config.yaml
dataset: "aerial photos of the United States (SatlasPretrain)"
image_size: 64
mlp_ratio: 4
depths: [6, 6]
Rows from block 9 of a small masked image model, named by matrix and row number. Rows with one number within an expert belong to one neuron, the router's apart. Each number is 500 + 50 x the weight over its row's rms, rounded and kept within 0 to 999. All counts start at 0. Numbers have three digits each.
After each expert's rows are labels from the 100 images, of 14848, where the router gives the expert most weight on average: "peak at" is the part of the image that holds the peak. Only what is clearly more common there than usual is listed. The data: aerial photos of the United States (SatlasPretrain).
# router: slot weights (model.blocks.9.mlp.router.weight, 32x160), inputs 40-79
# up: expert up (model.blocks.9.mlp.up, 32x80x160), inputs 40-79
# down: expert down (model.blocks.9.mlp.down, 32x160x80, transposed), outputs 40-79

# expert 27
router.27:545412578482463448504551572532591462473476582569486555396489486521468550539512464489473491454418496435474534511529444464
up.3:576491502507509450395392471492524518410546494500472551438502516570466494509534447481510537507552474480494491501524468591
down.3:396546579525463542482533504599534410430482484531610524500462454493560451538504442457488534502483525351499586506458567536
up.4:552501580510483489552469439475392461490562464499509516524540449437484529524445487618460449488472583489461553444551539523
down.4:446476503492512503358503469485517449450415512535476379474504481387534431471503542457459546514599434584433551511451564424
up.5:495559488470560445493482510490478514556413501526533507484436491518447483544479466461547428472506427587575459442474553484
down.5:488511529489463522462480442464445474605519496526504547533572462559516504488578417477438589420554508556449438485336576527
up.6:500444513492488441505500627540565488555544585488559604518464596526458467474545552459535458521559477672499545595514489509
down.6:502542498477466517616486488459564503480473476549573534454551439534568450519550491494472519482453550412437540530499523531
up.7:508605610520486416544426528551543499581502515365574553531492347515463451493523491480542493418560456536508483406443569559
down.7:407550482454560487430434557508461527548503399449507541526462558543468482580498365439500577438518484563467491563378547584
up.8:509460422619553547590504493538418587426430611463591574511523543472506576433558579501470451485530500489438506595591526514
down.8:453550552546419474564476449549485501526509438458611449568625509435537496530509466467543532504504475427484583516462531485
up.9:493489474528506533504498383436407477413474560492507591503474510581582495421485506535505559466409586522516448491572534465
down.9:513529575569531525602568415503484482543653515518474567549596561378549489521459452509606502364442479450486576525476496505
up.10:517366398503526558623491494547527512605481522529443572553497573506476484494489513533528536510400521577491428526504566501
down.10:524509537595509478481504549527509487511589485555585486458530555441536478385470481583565470513486456596546503465529546498
up.11:510525464457484515530497494509512525623582503513450469498511595521490497510497483506513499568390463628462534495487437498
down.11:500470430564476576427525472499575572614487475494566474564491498530524520424412490578550491462385584575527442526485574493
up.12:502501485517504486591451397564453516533504589498540465469544551572585482465484464490507449483508523479502594592504643498
down.12:589502402508548502547517539527483516533434464568518503540500467563533555554455577501480478530491478436508509463454491619
up.13:489527554500576601520438470524488461554481453470537523526485478500426504517460497525527520513507467515479595471601532514
down.13:566491494531509420470482431495475450504349593473446429488560448497446507609535496475496554444442484468397573552487369518
up.14:525466669546525455474412415465554510512532499450507481532470461463539416475544375493531486573493438581472495500457442577
down.14:455525471508451510476505460389483483499524356508542486523497553529425479482588411505542545529509332466485506497488496504
up.15:496420425536496502547568466477456498547545551594596473481528507477586582454454505523435605456528580424536612490553475424
down.15:442536424556552603531487506387478496418522457520471506511513434454496419506534502449480559523488423389469473538430540413
up.16:507536547514555475449382517507532515454553552497548342528550619525482479445458449462505509607552463495531528452510408557
down.16:461521424558468555458519536514535462457568430520623463538443422466505455461465441499432472534487527408555494504482545445
up.17:540556546477584454337476470480468506507551477542523468468448477555475531384505512539463478531533434484499479492438504529
down.17:503514451563462560420506537489509474501498414543489537564466460499542494485451523518513506567444469406516488469508560528
up.18:538551498513504516562473541437524500538553505385579565519491391560537430536456435475537506444498433447574473449520519537
down.18:445511529531408388521499481505520498594461398374538535586429507441463501552490435535500476397524490495514394469367409573
up.19:513424527578572417507513461471476500482499480537454440507498579432490585514464471499491455466483559519554486480568576544
down.19:496470492446631547489550480483400502453539525542457617458476441442481557386519541537467564515594489553510449451551510499
peak at: bottom left

# expert 5
router.5:532492530474463365519414445514520521466452504507443489582480498497465600534548496521531491512542603627521514497491543528
up.0:453484581529499434504573494424559410616547517508451432415544401432550564494527552510356550480481457528493638498489594530
down.0:595497514492472561521492381556536514562534532572568426482430527562445493549432435541508472481448473475469484510560560523
up.1:466613570506369448496447537510537410577435579556551535481461519496461548444447453525535474389482529429472502470516545406
down.1:446493440514465392467518476503490437415450523502531570550499604496481498495533539522479461415518613523454520452490481483
up.2:531475500567442610475501475517572406534475563529459486509554543494524497537472510500520511587428460501461492497482490497
down.2:449567514540520493441523465510495435497433524499531475440497393424468539535530416505562480558453454527469515443514553525
up.3:453568552441490441401468496405495520546564504445532513454520471478569558545448444557440548465483573514513542455545474494
down.3:477493429513488525404509583514515409533473451509517532548480420652474459444570456549581532559584438496508500455516477604
up.4:535516570437518438579550469455555398511482520497453516501499449434480585539496545545500550434593549448516585555462517527
down.4:453540610505541540472565532508507512526584417545547494550495523565433462537431483557528531403480496521584497465501518501
up.5:466480537403449450536508511552527464557435492583533354529550463499458438506486448553491462514492561474482521472512483470
down.5:574493496502435544568521515503531585502470514541526479517511588454531538510475511459472515531502528519447451490575460436
up.6:543485493456460464533544520480559499484407514491417464503532466432532560543447506511475511459552542401417501503447488547
down.6:562541608557437604506556498449396442538556513549519478516584488549430527504386527488559516441512470496506481507582574480
up.7:503607541479503462492512517527487529538485526472536522423515569505502519449469524429520595482408449573480464551459425451
down.7:538524465545501474532494567478526424526434442515505545568612580484510415389537566594511488456501551375491443406536504534
up.8:454532360445513610460480555517399440505454511547487456486569507404542508537515488490497596514481459482571523512578493433
down.8:462449460541509516560504539517521470356465568525499446563469513464397579581453551421505452485573458577408578466476491466
up.9:528518446464510554432452509558538517459445509512494400567481476504531522481475548517513458515551515482595473466527525527
down.9:397537462512510511555511430539510518465447453515526461458384501397472528532444595498497521543492509444518493499472418545
up.10:438414508459548481396571536453559488555495474487525528479478468453480595507496508548460498513500497485462590497601529461
down.10:525489533476523554459514496558459456488513483558520589412489519558494518411454500504530599447464443452457620484581499439
up.11:479455510499527450503414474555578515481465534485477406512445529531464416473484487464504426587470511525520562530563466512
down.11:535505473526439528480583610445546492601539561521533421520603532486541442478557459507503534541588576530407466440491582502
up.12:489525544466497561466587524407513499465528417478532496415521602465411509473532461495562565447549418392484510580493455489
down.12:577480484449438572546483603532473476531466477517517455550637480578484491487522630495479460541461466485492474613487475576
up.13:447492473539491463590459458555594496441465454478439472539482525555508520523505491484487461456537497523525467485511527593
down.13:573514513488536597504598518510460573529552632526563485535580462447469505549549497481497549497542532487484486490499433546
up.14:541560477496375491491456483514446472508432507593510482536570536527548475532401439472483445460531543441399453493433440529
down.14:469513524489443479548548554570418453418455579468462502513566633442550577480476622457566498486503409433506493560563492441
up.15:553569491492561447509527514430419514599464517514479551566388393541478440486503492453552476421524437540456488363486515401
down.15:613469455519552476529446482528419420561498518464511474562518529448450379423455451531472531445488469567560548495518532524
up.16:503447550475492468512445447522554489434562478438448536458534579498417528435485480461471438553514533499487538599549525531
down.16:543523488457528553497536495494402456518554509583556464514471385489453535528502452513510527473510439458553532512488481458
peak at: top left

# expert 8
router.8:514582426490456510561542445472458509497481519554415537415506561552522474536512440481546536482434474522425446558482485474
up.0:475510418450494538475583431473473513428403535496509454410535496449491505510490486530512533473449508620508553464499515441
down.0:395507549570545413573500528466561543528417529551438405464458530539584480436504501503459524422434459504509476447499533496
up.1:443470500467518429500481542507538434454508598472527428529458492522411553491558428361416477423461485508477529480575491368
down.1:474480483517479447442550510564534479456498503533429543502488542521484487466432530535462508535458488446511484518497542601
up.2:494509428494482374515489483524459563548452515569544509546393578536495510525489507484556589475402497540450494482505555509
down.2:553602572483554480581482515496549474525532536537421554467455570597419546467396469502487487514480472431598455525412442483
up.3:571520520520549396401384532491473449485528465461445469603474435464545529520458490542522427623466526512470449479480546491
down.3:540554513500539478375441493530411523450542420549470522555578538555479502513517464507443534531511492557486514437478506493
up.4:550487457555499422540390530486439507405499509515449519416570446552448538524468489497586495563512472431542503529505532539
down.4:537508528508422469591477426493376464523533455505477518468443572600511513542447489458413503533573487554442433452426441465
up.5:511484468610506452557414466456445498487447525488601496433463544506480528394585463492509455550546494460544472488502549535
down.5:505461509429474560466457511445379479499481495483469534461529551522515512575557551479452482490568414559500554474460493426
up.6:478493550549497559437525496404422545449544463515493514486552495461535448521453533562528596505496537494534448461513429524
down.6:555538415377502512531516548474431419545451537545465480471491546472529485499410559514558457379488535448445489583436450443
up.7:464512542532382486462515526451588525458405570615570407516494444423465554400505598485418561456467608499500448436528420552
down.7:492474554458560457431413586498492441546517528459497513415459461572488617420446555512489583477376562467511424456509461508
up.8:435506495514468533426582407452500480555493504401436545574448542473458479513477415526494404476454433475527566483532513511
down.8:478545440392462628588540499521531560500469460494502448480552585525450536410491517443428440577449534542430476568447568509
up.9:539388552455511532515484529486518502539555604423494651460467490471585480575517573514532531515557443485469632534478543493
down.9:367516474538530544536533552562445512454447504571531550587461530516485463498546571408452486500505555539583487474504564450
up.10:476444445561541527601473462469469476497486582528542505487489424562483508404540516509511412501545507553519445505503616471
down.10:555506526504494656566384513496447515511514608568502527492571509477453424649556546485444553562574462485470532548510445482
up.11:476526436488503520520510524512460483533453537473495511469485485564499555486552535431573548511490481472479454522497501521
down.11:451594522430553498429452465535384464497470481432485581532467464441448578463485527509422505509468394507473575539377573503
up.12:485565517568509486514578452511455513556527500515489392469477485491486466455568542500604503584458458545514455492491584482
down.12:512543512474541528476509504462390441484503544531513501505479393550408504432491531501501464566546526610545393504319496533
up.13:524494490444528455539424531451480489417418456525460655518408447575471501505503483517503538455435437440423472530514494510
down.13:408519554492470500460522515537427443472501625519485551433468592414416499554499497441555463481512432442595519557437573478
up.14:553555548578485503364570562458592561528604452506566530456500401533536493394499509491371416494362535497502535588519546455
down.14:515475622523553497438520431587415459446515453430559502504521494554518478502473438465481567512432503551519453407524463478
up.15:479502502424452489468462541472579434555596491399488565508504513454456535566501523527460433560501574370468517505549527443
down.15:445558597497482463465430434472546421520380490505486510470529458506470483475452527453530521454478573511565528535464466441
up.16:509495439446548626495400462561552552558542559499450541634465507503468481560526508504497564558480482512459478513493484529
down.16:540484535476496402529468481529547550500517553503508446475482532522510558520462538517517455434457579424539459521454474488
peak at: bottom right

# expert 18
router.18:455487482537453432490625508588577508540552585504452478496472545506582531529472593500546495444524506542442571515505555533
up.0:458556453452497480563498547596432491498601484442461518532444483521590532530548476573515473464435487522613503468543476421
down.0:553591482494625499442566564597566516497493501564397568455518556527519449534503521563426482565586454598513458539495382517
up.1:528494611570559464495505459530509502507538574543451489411542509512500533546445577412458446487402545600488448509528529523
down.1:517521516582457491546498509518489401538501506503636482517508548502485418520387481500503469390427538647530532371533540487
up.2:582533459529524463474470523517531498557527537467506490538477512509479473487457569486486504545391504559472514544475431494
down.2:533520502485488511528460514408362474599540502572496479477581450523419492537425510515476552454496536576584482549391516481
up.3:452487442485517488534506494489514502578478567464557436473515396536495448480570473603465457477492515571507484523505613551
down.3:509481501450579484538444510506492545401504516466420523515484513497570556529499455546498536450526477561580461533441542475
up.4:465579443509566435477567487565537583582548482472545509542460438468532445522493523481534531518518491511462492530474532501
down.4:453536481474556606526474549468378421523441554556497530489477480543481520445538516514447459436466394587499438558480433444
up.5:553456562490509475439467476487541515432534571427462543591526487569433485495506504492425540452542504482495476511528517531
down.5:580406518429517469493464458522520522426425431531471528561403429541510577503533502541537498491563453427514577604575487512
up.6:470534499445407551511569536489532510431530492438538465416485522564555526441491540533486576489532500438516474551566587564
down.6:501506510517546437478542539539490386512509540468571512471507509558477587420526525551600500535490561458456478483522460484
up.7:491535453471486501565484438506508514559424517508486579492514514482501554516469477502498482434386488502442486523498434445
down.7:484518659545459600600522520517389471500449532521543468463525522568516473551474503545533597518435505564578438519524539443
up.8:451553447443537482455479407492509481518533512532498538490458458528584537511435438607562482566519526463586533467456548459
down.8:511544492451527524423517571591431546580508499527467472449462477531384372499581494552457549503437459509430543543440577498
up.9:497509606567460485521582585529457503520559587601475544420474571530520522422482470442491504593384495494573455475494559563
down.9:423486516446468457565419581569528404526501487634510493416532405464504547532530446552622516598588553486443483513484501481
up.10:530575383467544573557496553560487474516614440577470517554462508543486460553439454482587566534397560473534522488438420467
down.10:504559476556507428432495457447468374506464506490594477569463539485474570364442536476482577488432497462446463468385568409
up.11:504427460548524532523505542450519533566546565443708497438502503476476500418567455516519454484486450574517540515537564515
down.11:516517503431564493511443508481565421624524458476459591476539379487492499496433513551436480602432533550603587589531527481
up.12:494480537414467541491533514611453480539425523579423597491556494538508552525506497498523535492480467586493519608482469463
down.12:533537519572487418519579512517530616536476589409539435605553539520559456412505446515506465524436464572494462472562430475
up.13:506451606498478352514563480533506545475475509527476505456516556552503504455468534505485454487521498450560520568474535489
down.13:562457443515537561472466484506408446452474528433463479501454453467438554531498538489410471581522500438592484495633428442
up.14:610554527573573457517461450452450549505560491527485460471535414516526463542500488413492567464517432496525537620504566479
down.14:462599467460426503543481522463520488498566410534530481503483491528468533553507547471484563497405531400478527543417497500
up.15:483564505529483446526490454474533523495545570478488524533407439545499600472545428374402570463598440452430471486471515528
down.15:403410441455436493443518480459434522491459486507529472479507598545560504563547487442445491514516543467463575486497552508
up.16:577480481505486546502522441491467499361487476539495576420560572496493512383448502460385497520463593537544433536522537483
down.16:517523567528431499443557542499494608471507563601536557545513393532531515446539540515478553523589483426451555437411502479
peak at: top right; top centre

# expert 25
router.25:518493524508486513501521539361493480541428538574511495476579560452526507564472451546401551521452634482502619533459441501
up.3:555561486511546505529488505499443559404434475520476516435533489630452524494463513437590556376524395460473399477434449514
down.3:449473473476501463534513463408483444541508410502559523488506521402430466490457515428479423450509416509541520412395554563
up.4:507535478505523450556536464407435446393478585499405578485450527554462514420450454512549507552480561520540477574547514602
down.4:513474470488479522499539531596532534509548577401465458412612394559568417496574472494480545626522531480490438551546469502
up.5:499551498527448489563472525460473414425518538458552557499476530492449454513433552419468455609469505419536507567456546521
down.5:494465463501459573503602402424513448464471515542368476557519532493575496500555498500437544496571519562516422553488342457
up.6:511500677518565534475474404506512489481435538507408460512494576415507447564541511457501567510355455510465542572492522498
down.6:563519481450486516393383498512544568557531504515500559553407507535470454395432476487381545466491553503531530510494501519
up.7:564463485492526477507446539540443491410540512481470417485489521469444558449428503566586517526447526574485383548520462464
down.7:509484521482522494494513425499532464347503500515470571454519548484408454481426505496468482392431436542434518504515468516
up.8:535481492406629587539494509484494533534476467516543534483477447525446440612460501450530512498519450615468453607449527428
down.8:455501478568596440509570524407581464513565464533494478547491510423485466525466477505484458394410506476536532485402488506
up.9:575504502517572459483431464598445556429535472427445524528496521541455476548480523462576572522545436510500471557414480435
down.9:364588486482497464433482500538434433481470434498559577520552520494470502502490503435453489444540428424488496447404548530
up.10:545541550522580449443456497533512582434480494521533518479492610602478474575572568468631536483543374468608415410443487501
down.10:405484527489537443449445518505478484521486464469550621572516504504456466531490431485452502489522484444470511452498480504
up.11:514509508476419496558467502603483442542507527512467483483528485370552370508473529509505465545481486506456465521396518392
down.11:479503412394522533522484461610465509442539481537473533483464540495526498426441565509428622603424516529454549431488549496
up.12:470509468501467486467443475438469505516480465528484554478450606580442415561522463539481465444470530458475420474457504579
down.12:554515576525515499573609491527503564577529515475459608451579592463436498535458514512430539560487434524440524521476534515
up.13:544577481535498505545463512494471604484483496560480478457448503591458452526488457474608538476466380539430398532437452490
down.13:438562496524491438546518482422506490580482421510519525534502566347453495469494510454455465469428465490551521422415553515
up.14:396479607481496409467430437515440447533443525562478426586482476512484481458557503501454552387495543426499542488504535554
down.14:431559494459427428364452516451545445509474526509526489472506506435496558519537495452468500643494536517473486549518483477
up.15:545565487482496513540577519529486523465502394465485576438498447631471458563461470401615550408474485475488435468442512473
down.15:374460466486542428512605428533480476507516430497479562561467471439493601522464501487526471546447437548508462420461559551
up.16:615500577470472470503547495513453463419572456502422510531536379474505553556537540569498487477541555433416477549498545498
down.16:447446506570531519459426517462563407456535554519496455415456496446457477527539508412496522550445463419624473491549613414
up.17:483504597512488434521525488564453534515404610463497679439533487434475496543490507507582421604555526571488521470450491474
down.17:529431518555561457502545519519466538528485549518611632530566535550574369539533488493504558508472594472529457476496524504
up.18:493502587513575504500450502487471455533470441380480545486502573460545521532484526447513479510502376569542427468488401461
down.18:515492495544477517520505501538564519510582581543581494541561512538519478418529501489525569414439523487523498477519433578
up.19:486474563577503475551492399541511498653529540503484499508493502427521444574481518466542466549509525671394486522448578478
down.19:500550441525471566543436482546471471510461566523472457526454432496512589502421535549475509574441611541506531468536464443
peak at: bottom centre

# expert 20
router.20:534526516491543431536491474494476517500448508495463522512478329504530496535531576431528554596574460483371410450406527500
up.3:509456540455540482439575495503516544411472466511540469472418490405518550542554436519591589519494545509539488575602446521
down.3:437508585516434508514533554436512471415466543521528604545576535529545450553483441441477582577553485405485575502573494480
up.4:398524541473516521468556462471474467565533477473506569597505602476493493475531571530540494521523466452507570460598496553
down.4:464457538526562419413425482415496513469479459448435464507456393516521440439502483487465532527595342413461464500488515588
up.5:490512416527543466444501468577560518453552494478592463513547518471511502455523526458543514531566462499561542454466515503
down.5:488488472527470501610402481500446481515460513426443471487419569538538512468519548490379460515624478444434520481525540590
up.6:519427485481524385552529427523525505433559503512402527534553539532427453545529616484482463495558526486546539523551505509
down.6:538471454448562445417475448465416499440430471411614417457466464488531525477482587470409479472538549538522507564463509457
up.7:449418577504455533503481518470490540625444551526513457528522416596549562505579459530463530569465504487482449495544484503
down.7:518509506433619418498494530539495545460394570508433523537513512438559557498507468422487491506484494489502513513507466533
up.8:527499466528507613433539509494517518562452458531453382409511477492491504554585491503486502470467539517434486483497470474
down.8:644506554514494464566588536544528542467435530516457603390531480453476654503540484465457549515525558530496518518625488491
up.9:552553546484547389492445548569512567564476350432426468555517481479429528453519487445570486515462516484539481461504492482
down.9:481511486426528492549512538552545357506505478443525467489535503504525450559601519514402457475536477496463475480496392521
up.10:527535442435483406517496543487502499431563550507471534479573510542458446519481376522445509573483574463475460552528486535
down.10:503509499514533468449561544496628515374473495499412449489447484546452532511458487517481485469546494525592498515467458544
up.11:543512487552477460586506491588526512491371526530483538444505542468496554525506430544484563584520480554529482446458432452
down.11:530505540521487480540561488485392488477527478481479609515577469413565476461451522486446492565420456408493468474523516506
up.12:332495455549474534512494583534516496570547479518554525442428541483467458525529363521466423469442490587479460512424477542
down.12:518537474435612491555499486484552488520454520509572444487475531513358541471489553479421438505543496495544466498520593503
up.13:565435546474501498504545525574395462544488534485368489495502519478437454436383563534458495490454564490542564504416445497
down.13:494427393479478512542541498509493376462478517574432430518450481484460493494473471471469438473532442494506507469487441514
up.14:628440506503483395519562475482498492503450452415475650491522469473495605515540565493478515482562473448436452532509554546
down.14:521416467493496541475514556433454426458468559575529414591520546496489569389527617400463546501533480411466427420519530507
up.15:486415541480579550405575593450473533531491528414541510494500485393558588521502486560496472502587488519434542502499585534
down.15:542504482502415399494430425424549466456444494402425524468549567564594450503534541495460519488567520523543500616569493526
up.16:390466456467512527395477483542420506434491495529563449504414456422531622484552476517473590524496529470569442451483483432
down.16:507545481497418540524534445528458525444444566595482576371439509542526424565498598505514546489476526487559494613619495430
up.17:567497478482481512509501449399555458533525559555502498465410479505499458520481524408399523423488483490458542438499487463
down.17:490640484464578448507523507576463466486489531486403339524462593464466491454593541535433498431502552483475505476520522489
up.18:445486492431425512453522613493514400438617487554459573545477459495496528529464499483454518461483479428544543563549457502
down.18:508560522523589413502520640568550459549489526555545496523520540475486459476525545510528565563504545506425600481502571556
up.19:525533545466506648589589510494528575515462432461540468385469391502541442556540520540532561429485474554522470527469516478
down.19:519475430451580538455548429567642446508459507512487530453472537389476472500475514429437565492535492424507569457513546452
peak at: top right

# expert 24
router.24:555510596389510452477472455507533523517514477531369506435510570531426510520497488467543482532479521538439512518482517574
up.3:417496458597466528526499495474446463514549538506498480444505488456545465370491559535411625515493574526620527533570519581
down.3:448559522465360552526536555489531505614414484445476452545514429540504496588491466509574494486387486529502434482419475527
up.4:581514531524498540560494516511486565586515452500490404569355505559532448530439415520467408548452456551537513567511515523
down.4:474447479493556540552469476534520519499538476524469428559562542545477614526450441513553543496457515490569553571356527508
up.5:515406520539461562518466475457473496418532509473463521475451449535517502452567529514535521476532538411629575467495550560
down.5:525484635589529501470419540636516515416524538489485543501455403501571447561585469468566501512527496448446592418566369568
up.6:514521535450541508578470551479442452448555506507427626439523524504527478450533431408439513503420528497606502505447580441
down.6:447563476471435494509531531562599539496483482514554469464421531596580559506445478465587571523492423505474419536552510524
up.7:430549495472512484475582509541489466521449459558447446546554444486515500378611526388506491565497655533537444524526484540
down.7:411506464515515482477548530444461495439499480502498380513488507594434471434555475535521484513503429529417424628509548454
up.8:491544431489476438502464497515497548494518486501583447534475505469536532496524449487432437537507462551538477528532456456
down.8:423613579578519429462485494524467527502465481524515517462500469533420496457463530471553463509464470583453528404588491460
up.9:495467463535529496414460515560499505435580488435390417540494656456514474469529460501528468573512528444430542491518468488
down.9:422481471547551499462484510477532431435409400463527524558513467444545500560501496439450489515478441504454443513482503487
up.10:496475470471499587492551571431511521449532521471521615538459456524488541478459453441429509442400499515505467559484437390
down.10:421471576552510488504516456488445460471538474539480482497488567408489473535445417436471443461465505472474621417499515476
up.11:491454560514420512534495547399502455543515559500501559537517531386554513541453456537455584463554554486429578529554461515
down.11:583442497461620445405496465449582474468519463477466514529499469543518493468453460546435533484541637435510556436564432422
up.12:487526511541506507490519564525535537400522447536371650477582606496505580448451507495533575611457486428496503508466502507
down.12:524402464516499466438464463472389543488503462504511440444360523519462583458584519517405476522521526434415479419467521532
up.13:550478477530489466560521450508500506470523481539379349551469635505529474478514435471481512589552493559499536536518540521
down.13:519487452514588581476488501398430473513551463536554489502494470508501551436484538466453481520489484624502499546457442556
up.14:539513486495480563495501472520472560417536462552573489568516562535507490417437568622552524395523544555610524482528463426
down.14:621460571464462493514540559576458522522498470412463584470474437536531564460451564476511446487574458521485465522462508616
up.15:526530465528491419462471486479484484426504422486461471392521616474498523484471401487500483583579485477489501440513463465
down.15:405512478555497558484478502500442560519450503486469514509512420563567615517540555444513429583578537468419486438466479518
up.16:481467467465514488475474510545599563487438524517466507599538471527468488486543449471508548493499515516492441577489542560
down.16:515492585506574498543467531393359517568595531609534440544473539582430552501520428494426504465454361537554531539480525489
up.17:424517466485581438435565595417482473593506422474534537558587473525487489440469565554435492528530497532516463430462530533
down.17:481499427558496468470422542493477500520470461470424582406522491514496513527466456465457494465580470518555435556483543506
up.18:534435456529545486523533526492413473463428499499548434567563540485588549509569490573438539571534446495536468479543533580
down.18:466532553474481555402538524472448496453443578491539530491453511450591509497396456582460532509488561501425535468485493464
up.19:522483464447498448419487371526527537442462532541545427480460484524476560485540618477528474592516473480523465511503479561
down.19:519534504527497413413476529579446465492494446470534424524459541568545521474538510561496482450487445524489473458568614531
peak at: top left

# expert 6
router.6:540592563417497476553544502466456537544425455488490525496419486495515415645495564486522504492454432440399470506434495492
up.0:417342493566538589506533501408437496451512593553405536437488484466580450515467478531491567522530541588590633535565443583
down.0:613416552442516546469602473490548504499491477503541536546481512476483551530575577481495592479484587421469548481577474478
up.1:531526420516506645519468487544591417493584519503474562542484553449460406569516472543517512541417513552488556536454430529
down.1:474456530545445524474490542537547518488475478520462466508390508605480492571449486623501538621495558465409528491509526437
up.2:429463511522543549419441519535405471520463510470441477485455442429483430484593566507551472521539539521580545595481586599
down.2:506517511567499633455472502453409484426492545464587553437577556507488488441564626452510485597543494433517535494555478460
up.3:536463528512467467480617522458515569461513459499478522610610655487569561518526532549469508479339515508478506538473478516
down.3:462525572468486485451558490504553532487494561387549473486438432557517487484499605497416467556559460528562582569463503480
up.4:490485512501522395434448509485675443468440510480428439563548542418516496488534600555486522470469541504483495451475446469
down.4:477526455525497444424460490497459568526487467627546593507489514478453458416470513548473523511506378450525587523528479500
up.5:535479557382426476465580503459545481368617538436569418425510467426569592446550533475394449494486529471478449410542455476
down.5:506476508454497547527435511470513493533511563510487446599413494443550538473460479498497573385431460467528445480449529484
up.6:506494493576525619407485446531528380470588475582495483501539398498435515462570505547493479534453529511548505460555517505
down.6:531469485505466483476497461462568362460443552555550454539448611547560580482519463381505445500505540479409480429420542614
up.7:519422486579488512502463423504540476536528497455500423593483481453501476455581407528513586581498514544527502513485550471
down.7:566523486433473477481487467464405487456460468529458555448528487563533463467550483532591473533494526607473466548493503492
up.8:547471540563515485378510523541524441517558514466487432556528544407469493494552538504483460577570530530549516488504515460
down.8:502496474421500514430454492416437490460409431410502547475503404533451471426541522514343488554594522493554486512517446489
up.9:556555556535515530528464412590525535600515497545303600549468494538454500521497442478480562516501473560437429532488533517
down.9:530438527483524477541412508457482381495446493502408554458545543507605509433434486532369515521542451479479517515501487467
up.10:478446414550519521601512481530540459519495512543483465526607511419457571485484567428449526565571533417600587435608566534
down.10:505583506541531488509472436557521518493509568514477443543516492478602571528507554500519450433502533504478489589515501588
up.11:490471539480530633462420528508476545514429393533472526463464344513465509428505375454549503508488417555523521481466440564
down.11:492486446572508508594478550509501358473437535489534465443452528426420423548499535470463433467514500461452618510502549560
up.12:473548507516549574494441467520475504565475479541512388510468554506454485572518493486539520516366474567469546559474536532
down.12:536525475533523489611482438495528524569483507581463458533511520400435471489532466455486429453477563571496545534381486462
up.13:551516560522409464524540576535547496512518471554568510470552514454518561454480530393424561503566450518482542512461469525
down.13:416497468557497523489462477492473475552459498485510543500484335504539496428543479558537635529494502554514439458405443471
up.14:435460649523575481464504424560543531473563455539404563540515540534537548499503582552492525519516513494456498521512525505
down.14:553552542486456438535464489468495466539487446517462550450532556562478477529584520610436574496484496481444421572627458471
up.15:515535488452542628467521500521407490502515455513469517560452476541454526581470377500522523566522506530490394492455539556
down.15:497475561471483540581516501523498406522534458514503520483458525488504526458471514509455423485552477432452562535385508499
up.16:440541486512526591503486492470462468458600513542511491520448539450510533431515432557496488432438427508594462482510472469
down.16:444546480497510436508436568432506544470572464500540515543510504520477468569402434402532488471475421516467449527396418601
peak at: top right; bottom right